A small image classifier, trained from scratch: adamw at rate 0.0013.
Rows from block 8 of a small image classifier, named by matrix and row number. Rows with one number belong to one neuron. Each number is 200 + 40 x the weight over its row's rms, rounded and kept within 0 to 999. All counts start at 0.
After each neuron's rows are labels from the 100 images, of 14848, where the neuron reaches its largest size: "patch colour" is the nearest of a few named colours to the mean colour under the peak. Only what is clearly more common there than usual is listed. The data: telescope images of galaxies (Galaxy Zoo DECaLS).
# gate: MLP gate (model.blocks.8.mlp.gate.weight, 512x192), inputs 78-116
# fc1: MLP up (model.blocks.8.mlp.fc1.weight, 512x192), inputs 78-116
# fc2: MLP down (model.blocks.8.mlp.fc2.weight, 192x512, transposed), outputs 78-116

gate.149,137,242,201,154,187,188,223,275,243,190,119,184,129,242,192,216,236,122,240,222,253,173,232,141,242,162,188,159,143,238,219,210,217,210,177,135,146,180,209
fc1.149,217,242,191,195,277,155,163,160,208,260,189,143,127,211,279,227,149,194,151,272,186,189,178,207,197,268,215,160,208,256,288,157,201,225,220,161,201,240,247
fc2.149,172,237,272,236,199,187,193,200,232,136,294,187,237,195,230,205,138,190,231,202,250,241,206,208,143,154,140,161,208,202,191,156,130,240,234,193,235,232,195
patch colour: grey

gate.57,232,188,223,197,214,210,142,154,213,164,177,251,241,194,182,165,241,185,223,199,116,259,188,238,223,231,183,176,165,191,243,363,158,185,200,220,197,236,180
fc1.57,185,260,143,167,249,168,211,234,232,199,170,187,168,254,226,164,202,201,187,201,225,201,226,198,224,223,197,201,211,211,191,184,139,250,286,225,160,156,226
fc2.57,287,128,285,186,227,207,200,258,184,207,234,204,174,198,204,219,225,220,119,127,241,241,193,222,214,206,203,160,210,221,246,265,203,205,204,202,211,214,215
patch colour: grey

gate.461,202,255,183,171,215,158,264,197,224,188,182,160,138,290,224,185,239,218,148,179,212,150,251,223,228,208,172,177,197,176,154,212,143,256,274,198,197,181,226
fc1.461,218,217,145,184,220,117,232,195,149,227,228,108,125,204,236,201,174,254,122,123,248,132,182,231,251,246,200,158,160,186,141,201,134,190,250,198,234,228,200
fc2.461,175,288,88,177,218,204,221,178,188,202,123,189,217,201,229,195,178,198,234,192,180,235,208,200,228,192,220,299,211,221,209,124,213,203,207,210,206,178,201
patch colour: grey

gate.30,189,225,207,145,169,132,273,122,231,167,256,239,174,238,229,182,149,198,200,189,147,177,234,190,221,204,182,172,210,190,210,222,131,284,246,206,214,188,228
fc1.30,209,175,242,170,105,211,185,134,163,170,249,204,170,218,195,264,192,230,177,172,137,172,253,239,232,188,237,231,209,182,221,141,150,252,228,231,223,120,286
fc2.30,131,274,208,210,196,204,175,71,148,131,250,206,220,187,166,200,158,175,270,247,227,195,189,207,205,183,203,184,174,168,197,184,235,188,204,183,167,122,167
patch colour: brown

gate.444,189,193,238,216,149,202,178,252,141,222,177,148,137,204,213,207,226,237,210,203,160,152,231,188,222,215,212,177,126,195,199,231,132,235,204,215,309,261,233
fc1.444,162,191,172,197,148,183,210,176,164,214,204,234,154,232,282,242,140,237,205,177,190,176,178,184,233,201,219,255,163,164,210,168,142,247,176,295,231,221,299
fc2.444,147,246,147,154,198,209,182,201,181,190,272,225,230,136,223,168,165,193,287,213,159,183,189,210,231,195,170,204,183,218,183,103,259,192,232,135,176,142,228
patch colour: brown

gate.210,211,160,234,206,212,219,185,186,149,222,172,199,253,158,182,250,186,252,255,175,97,228,137,229,201,210,257,179,151,148,223,221,250,212,207,214,246,223,230
fc1.210,248,189,191,158,236,208,255,140,203,164,258,269,209,157,108,247,168,197,229,235,235,211,170,194,164,200,262,261,226,225,127,97,228,198,190,161,152,93,156
fc2.210,234,189,267,192,213,211,197,220,183,207,131,191,206,206,193,171,198,171,150,169,208,223,193,194,197,227,203,285,157,187,215,199,245,217,225,122,182,113,176
patch colour: brown

gate.510,182,194,201,137,228,243,298,265,168,207,234,141,127,222,172,174,210,193,183,257,285,132,160,176,179,200,191,243,221,203,166,176,202,276,144,188,151,209,148
fc1.510,190,225,185,171,225,238,165,175,179,155,190,267,254,173,220,165,112,141,178,228,136,240,200,171,230,208,274,242,256,300,234,214,180,183,191,245,149,135,201
fc2.510,166,195,219,195,181,179,203,191,172,215,251,198,226,217,192,196,163,139,285,306,207,150,193,210,152,187,202,249,162,206,188,324,193,190,212,167,194,251,182
patch colour: brown

gate.414,210,212,179,134,203,234,263,175,279,190,165,240,211,253,194,248,241,212,181,173,168,247,209,231,203,210,204,211,220,184,201,183,113,240,268,188,120,151,201
fc1.414,166,246,142,232,188,120,255,216,223,247,263,180,178,193,269,120,156,205,123,152,256,172,174,174,224,244,199,161,156,244,183,186,136,206,217,219,224,198,205
fc2.414,240,267,172,237,196,209,181,212,223,216,144,206,190,182,157,216,205,194,271,261,193,209,193,208,271,187,225,240,243,206,196,173,208,202,199,151,156,227,204
patch colour: grey

gate.211,150,234,209,197,220,208,205,257,220,222,199,193,211,186,144,143,185,151,232,251,243,156,153,188,174,175,202,184,185,212,202,247,164,130,117,139,213,230,130
fc1.211,210,218,189,237,207,183,130,198,253,214,212,182,197,276,201,181,205,182,230,208,149,204,228,239,201,187,115,194,122,140,223,139,208,290,218,265,262,264,199
fc2.211,234,129,209,183,222,180,155,175,216,210,218,214,238,176,194,245,192,226,140,115,190,180,183,203,290,180,208,190,257,188,219,120,173,182,221,230,217,172,190
patch colour: brown

gate.358,181,210,203,194,226,263,268,260,266,218,198,177,133,210,218,182,114,167,236,189,236,154,165,167,234,198,216,167,135,264,184,160,191,212,132,179,222,201,225
fc1.358,228,219,186,207,164,223,171,170,213,144,244,207,231,249,215,155,215,158,232,223,89,281,235,225,199,236,115,153,229,198,223,197,150,188,200,222,222,231,207
fc2.358,241,166,218,252,185,185,166,225,207,235,219,169,255,243,127,173,239,223,227,174,202,166,236,275,203,178,197,185,175,277,153,170,161,155,229,236,168,204,194
patch colour: grey

gate.440,152,264,214,126,175,171,211,152,221,212,212,189,185,198,249,247,197,244,181,180,150,109,243,188,216,161,177,230,220,233,229,254,236,183,157,221,187,204,242
fc1.440,194,208,169,172,215,172,204,206,139,191,284,196,187,221,228,260,192,162,242,209,88,128,191,171,223,188,245,237,182,145,247,225,228,217,226,210,250,210,227
fc2.440,129,198,192,190,229,144,199,73,167,210,187,222,187,219,204,185,172,153,229,196,176,161,204,143,215,165,217,140,193,186,213,157,208,229,197,190,174,228,231
patch colour: brown; grey

gate.20,220,204,181,157,183,253,230,188,198,210,175,223,282,182,187,202,211,185,178,173,84,170,185,230,164,201,205,222,173,179,198,198,177,112,174,121,234,185,151
fc1.20,185,168,203,174,185,225,185,157,250,238,212,214,241,205,210,171,218,232,281,202,153,157,161,253,229,193,142,216,193,279,204,211,274,242,194,130,119,194,183
fc2.20,195,197,237,213,191,200,171,190,224,193,249,214,170,224,151,153,260,168,180,220,202,302,206,186,141,174,209,140,318,216,235,162,314,193,231,132,213,208,194
patch colour: grey

gate.291,142,232,229,126,178,201,246,139,233,200,207,235,137,251,208,172,154,170,103,159,211,163,200,188,230,231,189,229,229,318,129,209,239,114,198,206,95,182,201
fc1.291,204,215,201,223,228,165,177,148,180,222,175,290,180,182,267,216,260,220,250,203,132,178,190,193,237,169,245,178,157,239,285,274,232,212,188,141,182,246,236
fc2.291,239,204,270,200,169,187,202,251,185,189,131,117,177,257,207,191,212,196,168,153,204,235,149,146,178,225,205,181,211,210,163,222,209,201,177,147,189,259,174
patch colour: grey

gate.203,229,182,208,192,187,191,197,219,201,258,228,136,232,177,212,167,159,228,141,250,235,120,169,201,149,207,274,207,83,190,217,149,158,202,193,238,225,248,162
fc1.203,173,183,174,178,231,167,168,262,263,231,186,164,228,204,145,167,249,164,231,238,231,217,228,158,132,189,189,195,187,141,213,160,90,260,245,283,286,260,213
fc2.203,215,234,172,220,178,239,178,252,237,193,107,180,190,208,256,196,150,210,292,146,226,257,193,212,251,221,232,175,183,212,223,156,194,208,201,211,181,213,160
patch colour: brown

gate.285,181,212,200,134,152,192,177,233,159,158,249,239,192,192,241,214,186,169,193,201,189,200,242,149,190,216,180,191,146,194,144,200,222,181,154,187,213,252,236
fc1.285,167,187,214,241,184,203,137,234,159,222,220,200,214,225,236,206,166,235,182,221,125,128,206,208,249,193,219,232,111,169,217,264,231,183,111,208,212,202,180
fc2.285,94,306,227,138,186,142,198,199,175,204,151,149,156,202,195,193,226,186,224,178,197,212,224,141,211,199,189,176,258,164,196,218,214,208,215,191,165,178,148
patch colour: grey

gate.416,195,214,226,197,210,270,197,158,259,177,166,280,235,173,190,260,241,194,227,224,198,218,197,179,171,222,222,165,199,200,166,186,83,233,218,177,194,213,205
fc1.416,214,160,218,208,205,204,141,223,161,239,169,238,230,164,255,184,245,214,223,201,279,207,231,238,238,177,172,145,248,289,279,133,218,220,162,125,147,219,255
fc2.416,220,160,192,194,212,255,196,179,240,189,183,220,217,191,219,200,130,173,127,301,147,185,181,210,159,241,187,168,211,181,208,166,220,202,255,187,202,104,187
patch colour: brown; grey

gate.51,142,187,221,167,223,151,207,234,204,214,264,180,205,191,233,184,149,165,217,220,151,40,162,216,180,158,190,175,140,219,248,96,219,242,146,147,239,241,161
fc1.51,207,203,224,226,180,136,271,201,164,171,182,193,164,181,219,260,148,192,197,181,185,126,179,195,229,294,217,209,319,208,208,149,203,149,165,173,183,182,224
fc2.51,244,186,205,155,194,232,236,178,180,163,194,196,164,179,170,191,169,212,166,243,155,178,239,185,191,232,192,249,244,220,222,169,201,169,213,166,157,186,209
patch colour: brown

gate.50,229,190,235,191,184,199,185,229,234,184,146,198,265,215,163,152,223,196,199,227,160,238,191,207,222,208,240,184,161,152,186,315,140,184,170,219,256,209,160
fc1.50,205,155,229,207,219,264,193,200,259,228,143,210,210,129,155,221,202,184,262,267,200,261,114,209,173,164,254,214,219,234,207,144,197,257,196,235,220,177,164
fc2.50,222,265,123,280,207,222,188,179,214,220,224,224,215,187,210,180,223,207,247,201,214,216,210,229,218,200,216,168,228,158,238,104,209,183,219,265,274,141,224
patch colour: grey

gate.342,112,191,203,160,208,167,200,260,121,180,253,179,200,237,157,185,258,151,252,196,215,175,206,184,152,127,154,178,132,237,143,210,281,222,151,174,210,206,202
fc1.342,225,203,182,187,134,225,234,197,130,127,324,248,231,167,206,225,218,155,203,228,172,261,258,173,221,227,217,191,125,201,153,248,228,175,196,171,189,218,162
fc2.342,191,263,239,151,223,228,220,237,238,191,265,189,192,232,229,202,200,263,173,179,168,138,227,227,232,233,145,121,159,153,181,188,227,232,224,203,185,125,228
patch colour: grey; brown

gate.448,179,222,237,146,235,245,258,247,225,200,135,224,186,219,148,187,161,169,252,203,178,218,138,165,212,198,259,243,208,230,204,171,218,223,187,115,169,209,159
fc1.448,303,82,256,171,175,251,220,226,241,255,199,187,255,157,200,194,224,272,194,181,203,237,154,272,174,274,258,131,151,225,162,179,219,192,223,199,195,108,192
fc2.448,287,220,245,251,227,188,198,194,177,201,79,166,212,188,172,206,326,206,251,204,191,252,211,190,161,193,195,187,176,128,200,213,200,197,211,143,202,241,220
patch colour: brown

gate.179,173,199,173,187,277,194,213,236,216,209,177,197,182,275,259,208,186,180,225,233,255,201,295,166,273,180,124,219,222,278,190,177,253,203,182,151,115,174,273
fc1.179,194,235,200,151,138,170,242,233,200,162,216,151,175,209,151,163,206,209,187,184,224,184,192,165,210,185,222,251,107,148,180,266,205,221,190,292,222,267,180
fc2.179,254,131,292,223,198,166,180,201,193,206,154,200,224,219,193,186,169,210,286,151,185,189,171,189,249,192,218,177,299,188,193,153,188,192,158,184,220,142,192
patch colour: brown

gate.398,166,203,142,180,178,215,239,166,205,253,215,174,123,249,259,202,135,182,211,95,207,113,249,181,238,218,177,237,163,245,201,189,180,189,171,126,202,223,255
fc1.398,191,167,165,209,206,157,211,181,171,251,207,194,189,175,264,306,199,174,264,156,133,188,195,210,198,222,305,187,171,161,222,231,183,174,238,184,229,186,279
fc2.398,130,234,238,232,179,152,210,250,184,185,196,157,259,190,226,223,161,207,210,228,233,210,207,133,164,187,207,165,168,171,167,157,203,223,222,167,171,221,165
patch colour: grey

gate.422,249,190,189,256,256,106,196,247,213,263,168,156,168,233,188,235,182,232,205,256,224,181,141,270,191,245,214,125,163,150,229,231,242,211,239,179,214,246,239
fc1.422,203,198,174,222,100,190,253,136,211,163,262,164,137,252,171,236,185,224,216,170,165,226,278,197,127,216,154,230,213,127,152,207,220,203,216,221,261,203,221
fc2.422,170,186,96,218,235,172,222,216,193,178,135,211,213,185,232,188,80,183,228,181,164,257,255,200,146,187,225,244,180,197,212,214,277,196,235,303,254,268,210
patch colour: grey

gate.280,180,175,168,185,179,219,214,143,232,235,223,243,237,244,200,232,169,191,244,202,125,141,250,211,163,232,187,204,134,229,253,111,183,168,188,184,175,181,244
fc1.280,141,251,208,203,212,180,194,102,244,255,240,197,172,170,309,196,158,180,246,122,219,123,184,173,239,253,240,176,230,247,280,181,199,252,210,147,178,221,220
fc2.280,86,248,215,236,159,245,234,163,193,226,103,189,181,145,187,234,159,141,170,236,243,239,242,173,193,165,182,222,220,210,243,193,212,213,172,120,156,206,158
patch colour: grey; brown

gate.60,155,231,206,212,212,176,262,277,185,211,206,163,216,208,202,231,135,161,230,207,201,172,218,200,246,161,236,232,160,212,201,180,228,167,153,143,171,238,257
fc1.60,180,245,214,163,163,197,242,232,223,260,137,160,132,197,244,216,183,245,143,220,165,96,164,188,255,207,213,185,162,223,157,264,188,150,194,207,191,167,258
fc2.60,185,221,279,244,193,154,220,141,175,192,245,192,209,193,187,164,179,182,253,241,208,194,231,196,183,208,216,158,201,172,173,199,241,178,213,186,155,154,158
patch colour: grey; brown

gate.42,210,198,224,187,230,279,130,220,167,180,198,237,279,197,119,138,207,189,186,211,122,247,166,215,195,199,204,166,236,206,180,301,204,146,195,193,180,210,111
fc1.42,161,184,234,276,221,228,161,249,245,211,167,231,220,146,218,229,128,215,322,254,201,204,140,170,125,190,215,162,227,243,255,166,210,178,149,214,212,271,200
fc2.42,195,224,120,183,229,199,190,182,221,184,276,222,198,193,222,184,131,227,179,145,217,227,231,190,298,195,198,243,180,207,210,83,221,188,221,249,181,73,213
patch colour: grey; brown

gate.423,197,298,160,151,195,163,288,183,313,173,212,232,155,246,232,200,217,186,141,152,235,177,252,166,219,218,221,223,209,238,197,219,143,224,215,197,160,174,220
fc1.423,163,181,222,208,168,200,163,184,211,209,224,223,237,193,209,197,298,201,266,214,174,177,227,205,206,175,157,220,128,185,197,189,304,201,157,200,217,192,221
fc2.423,225,152,251,205,196,257,206,225,187,210,168,207,169,173,201,199,180,211,137,144,171,198,214,187,144,198,211,129,186,200,224,221,183,204,205,206,212,163,207
patch colour: grey; brown

gate.9,204,267,217,194,246,254,135,269,255,219,156,208,179,158,147,202,183,120,252,262,207,242,168,150,166,151,210,130,136,226,188,218,212,206,196,262,216,216,229
fc1.9,237,272,167,186,228,255,126,231,202,231,189,261,180,173,218,179,208,131,279,203,138,217,216,150,141,205,215,227,170,178,196,234,184,254,168,278,259,186,194
fc2.9,175,251,184,189,162,176,194,193,209,214,212,242,254,280,217,151,169,110,261,156,197,213,183,181,145,237,173,180,222,167,186,176,167,205,219,250,199,221,168
patch colour: grey

gate.56,152,210,195,177,240,175,222,175,170,187,219,220,144,191,227,219,193,194,176,189,169,169,269,162,162,173,192,170,210,203,157,175,160,132,189,174,222,248,274
fc1.56,165,242,161,183,215,208,225,213,93,201,253,208,185,161,233,160,118,190,239,194,146,230,197,173,231,204,217,227,203,225,209,255,267,170,234,168,204,248,222
fc2.56,208,271,156,241,217,191,177,93,165,224,271,214,181,139,206,202,161,210,235,181,180,223,210,184,254,198,234,181,162,155,219,171,184,154,149,178,195,178,241
patch colour: brown

gate.459,167,249,173,256,236,177,230,134,248,178,239,205,162,238,200,228,200,162,263,176,203,167,206,171,149,205,228,199,308,179,248,279,222,224,178,148,271,273,157
fc1.459,181,289,190,208,175,180,213,169,248,126,235,258,140,255,220,259,150,205,230,149,196,122,267,131,169,191,181,188,316,171,194,207,222,226,190,242,230,161,276
fc2.459,150,203,236,208,202,205,166,147,166,188,225,177,206,222,200,203,206,155,277,266,189,201,236,212,174,190,157,156,220,188,226,94,191,214,203,120,225,166,189
patch colour: brown

gate.488,233,215,208,149,239,246,236,150,246,196,225,250,216,176,208,126,176,196,200,171,182,253,172,199,249,253,219,180,194,238,201,238,178,189,190,182,165,188,159
fc1.488,212,184,168,177,221,259,209,258,187,140,184,196,221,292,133,191,247,174,180,240,199,292,221,199,161,209,181,189,269,187,171,242,127,220,224,193,197,172,172
fc2.488,203,220,164,183,200,183,200,269,195,214,198,184,196,187,213,226,205,174,256,252,187,199,214,205,179,210,181,220,231,182,183,269,199,186,197,239,165,266,199
patch colour: grey

gate.98,154,242,176,185,193,222,222,212,305,149,124,225,176,185,163,218,187,160,251,268,225,230,183,207,148,178,254,178,215,183,235,165,238,247,206,217,168,207,230
fc1.98,158,266,236,171,177,253,143,249,161,173,177,153,271,257,136,174,253,165,204,248,253,192,219,204,187,201,199,243,139,155,181,248,182,213,193,146,227,290,139
fc2.98,241,139,230,212,235,219,202,198,170,229,136,153,258,170,196,211,260,172,179,185,217,179,178,177,178,177,206,162,183,260,214,248,104,244,236,157,168,237,200
patch colour: brown; grey

gate.343,171,186,175,167,254,188,239,252,225,274,203,163,177,213,211,219,178,190,167,197,264,90,185,164,190,214,233,189,190,202,260,181,168,205,184,143,274,276,221
fc1.343,186,164,196,215,212,165,198,200,271,258,172,173,191,224,240,239,252,207,237,211,195,120,190,242,217,250,208,243,204,185,282,87,248,229,188,244,239,239,182
fc2.343,155,202,189,189,182,154,196,155,195,178,260,175,232,181,286,202,171,198,245,204,185,179,240,170,131,224,158,182,191,210,207,125,212,230,194,192,255,182,208
patch colour: brown

gate.487,188,213,228,209,198,271,230,167,264,229,139,213,247,172,197,237,217,195,272,189,147,143,228,187,216,219,274,221,179,219,240,167,193,203,205,156,260,178,172
fc1.487,190,218,170,189,256,178,188,216,222,295,174,212,214,193,231,224,111,216,291,175,201,140,159,227,289,169,214,223,155,188,185,145,146,231,185,163,270,220,206
fc2.487,180,186,209,182,214,169,206,128,240,194,231,215,248,194,214,166,211,171,230,259,151,179,189,175,236,199,222,111,281,171,201,202,148,177,173,183,215,189,177
patch colour: grey; brown

gate.261,167,192,172,261,250,259,265,270,164,168,173,130,166,178,166,172,181,200,190,272,289,247,201,147,242,193,211,183,267,205,260,212,252,195,147,114,219,269,203
fc1.261,245,251,220,196,237,179,232,224,104,130,234,126,181,209,146,201,218,181,101,215,221,235,193,185,164,192,162,239,246,211,181,262,250,215,143,167,206,213,147
fc2.261,212,280,216,190,196,211,215,172,135,151,251,217,232,173,215,218,183,167,169,208,214,208,200,164,266,233,176,170,253,185,157,230,209,192,160,169,227,158,233
patch colour: brown

gate.193,223,226,205,192,267,156,221,210,222,203,184,250,137,186,279,209,171,241,168,218,211,159,235,219,169,210,203,185,296,254,224,209,152,209,222,216,107,200,286
fc1.193,171,149,233,208,262,207,145,236,162,284,172,184,179,176,313,160,221,210,198,211,170,116,196,181,225,231,187,227,205,189,273,181,220,209,178,183,201,235,273
fc2.193,107,263,209,173,207,294,188,241,223,139,124,222,211,186,165,168,131,203,217,115,267,248,198,207,184,184,181,246,144,167,182,108,190,210,175,203,170,232,211
patch colour: grey; brown

gate.204,152,268,228,172,190,189,149,232,168,192,164,188,192,245,245,228,240,187,257,168,195,221,223,211,188,214,234,184,227,215,158,262,160,247,256,195,246,200,242
fc1.204,196,236,183,162,140,197,245,130,228,180,130,327,160,163,290,251,169,179,145,215,128,209,228,192,242,241,250,166,246,237,232,169,234,216,195,245,210,170,309
fc2.204,230,225,295,185,214,206,186,173,227,193,289,199,207,251,189,174,173,158,267,213,222,135,187,170,187,205,167,102,257,197,190,190,231,184,273,204,218,217,189
patch colour: brown

gate.3,163,204,209,235,174,182,234,250,139,197,245,223,190,146,231,229,200,182,220,180,166,121,197,183,167,181,286,183,236,141,198,211,199,211,112,188,254,151,150
fc1.3,256,142,241,234,208,257,192,260,245,214,156,211,240,178,119,201,234,216,271,224,248,280,163,214,133,229,194,134,118,171,169,202,206,193,226,284,200,241,196
fc2.3,263,236,254,221,233,182,229,190,205,171,245,148,189,195,212,242,225,167,194,169,217,242,202,203,236,151,208,200,145,247,214,321,179,253,162,108,176,222,219
patch colour: brown

gate.441,190,160,153,187,142,186,237,215,224,276,196,173,224,137,202,193,134,171,288,246,128,152,133,182,158,168,258,189,73,187,140,167,184,185,197,235,263,243,213
fc1.441,198,131,221,223,117,200,190,190,199,189,209,158,258,166,135,231,224,200,267,203,96,250,193,183,141,215,244,207,72,108,202,222,215,203,203,250,244,259,193
fc2.441,220,105,218,245,210,258,256,234,183,230,147,193,173,171,193,200,173,205,179,192,260,184,228,187,196,204,232,242,168,233,194,234,167,182,215,145,155,221,202
patch colour: brown; grey

gate.290,145,268,181,193,125,227,299,245,179,230,229,233,149,246,230,198,210,180,150,244,217,187,189,213,186,258,185,158,138,292,180,165,285,126,123,174,183,223,219
fc1.290,194,183,221,167,157,183,258,261,266,267,187,160,212,137,191,238,137,225,191,208,233,202,165,214,176,227,230,223,109,221,192,229,173,130,205,148,279,201,167
fc2.290,191,248,273,221,207,208,222,198,203,178,297,184,188,190,223,180,205,204,190,245,200,140,228,200,181,208,241,151,222,160,142,181,162,170,143,170,189,222,219
patch colour: brown; grey

gate.296,172,249,189,273,234,235,183,212,257,177,117,189,171,217,169,254,192,205,298,243,255,187,180,180,151,242,213,224,228,174,220,213,211,244,251,146,230,271,244
fc1.296,227,133,237,199,251,266,170,286,225,251,130,163,236,176,256,211,247,209,240,200,248,219,203,191,177,222,231,240,265,248,229,151,288,201,169,130,195,221,192
fc2.296,158,174,160,170,221,169,194,229,194,209,184,200,207,212,218,176,185,187,132,135,154,206,184,151,230,240,197,172,195,233,178,227,223,182,225,314,204,185,193
patch colour: brown

gate.63,183,238,212,209,227,248,233,213,200,245,180,249,170,218,164,224,186,179,299,204,254,235,173,177,193,198,196,193,275,224,192,144,258,194,169,88,157,191,185
fc1.63,199,205,221,168,179,202,277,169,190,184,266,247,145,174,193,199,126,212,222,137,146,150,125,207,165,217,262,205,223,195,197,195,237,250,194,178,225,188,146
fc2.63,284,162,288,187,174,202,196,229,202,142,217,213,214,212,220,195,192,218,215,180,155,215,220,219,227,217,227,232,212,193,220,135,219,212,137,120,204,93,186
patch colour: brown

gate.47,241,166,223,241,221,256,160,158,236,204,129,244,239,173,146,236,233,192,231,268,139,287,213,239,168,159,199,185,285,220,236,303,188,202,213,174,210,227,158
fc1.47,242,250,139,143,182,150,237,229,238,172,170,169,145,248,186,231,251,202,195,195,220,171,235,220,239,214,176,221,197,150,160,170,171,283,300,255,157,164,216
fc2.47,218,155,249,229,211,178,197,229,194,204,238,193,189,218,217,178,215,214,188,163,198,221,229,204,142,196,159,112,183,194,215,312,176,194,205,185,190,255,197
patch colour: brown

gate.14,132,227,180,199,92,230,248,181,163,245,209,271,180,199,255,235,205,158,220,166,173,41,241,204,220,186,185,168,150,256,260,161,181,196,121,188,217,160,259
fc1.14,186,242,205,199,205,136,207,157,195,201,258,197,195,181,240,261,167,172,260,217,122,138,166,189,186,221,296,186,159,162,232,152,183,201,205,185,255,148,264
fc2.14,127,244,263,185,206,163,209,169,160,164,204,189,230,173,219,204,183,217,289,240,247,216,207,204,192,199,250,175,210,208,175,243,231,225,196,160,223,247,142
patch colour: brown; grey

gate.53,152,196,220,214,195,191,226,161,233,135,151,216,170,224,219,242,162,181,273,203,121,164,186,132,157,180,198,163,197,213,229,258,226,225,199,215,272,182,260
fc1.53,162,230,222,212,208,146,221,99,254,205,106,207,161,144,224,233,148,168,154,210,158,172,208,201,246,242,269,219,210,254,210,207,171,245,246,240,171,182,294
fc2.53,179,181,295,163,235,191,193,161,168,200,311,199,192,193,197,190,147,163,249,190,193,186,240,184,205,186,223,151,240,233,194,252,234,241,225,213,232,227,172
patch colour: brown; grey

gate.377,136,254,152,105,192,185,214,129,152,204,237,182,132,203,215,230,204,142,147,215,177,106,232,185,150,163,201,225,211,249,192,146,164,154,175,202,176,233,199
fc1.377,194,208,189,212,141,144,180,212,225,217,217,203,138,190,201,242,184,246,226,200,123,190,179,245,228,254,211,227,215,159,213,198,249,190,216,187,252,285,222
fc2.377,166,111,294,244,193,227,244,131,223,240,245,204,214,209,165,212,180,171,198,205,193,149,192,172,208,221,229,153,238,192,227,144,238,206,206,229,177,186,188
patch colour: brown

gate.451,182,267,165,186,184,222,198,134,255,159,241,222,237,240,205,169,203,154,210,174,145,222,218,183,218,234,180,209,149,215,120,209,158,216,226,189,187,110,206
fc1.451,199,252,133,184,212,163,267,241,290,176,233,188,170,208,206,198,155,190,119,227,251,190,185,156,134,229,209,186,241,245,151,200,152,143,255,249,156,232,169
fc2.451,178,154,99,211,242,190,218,191,199,226,191,169,236,140,215,242,280,193,207,269,247,202,203,172,238,239,200,183,190,136,172,229,155,155,214,216,160,213,176
patch colour: grey

gate.396,110,243,161,66,119,199,291,198,176,203,245,178,171,199,200,181,155,153,205,234,206,162,171,125,191,195,242,193,162,216,168,190,216,145,180,214,204,254,181
fc1.396,170,260,177,140,151,215,276,213,298,224,159,225,181,217,238,227,157,203,172,197,264,136,239,209,213,201,188,210,142,213,105,141,270,214,212,208,164,200,221
fc2.396,180,231,247,236,221,175,182,237,192,204,286,220,215,193,181,235,194,201,266,190,178,170,182,226,212,216,226,142,216,170,177,95,195,205,187,202,251,233,155
patch colour: brown; grey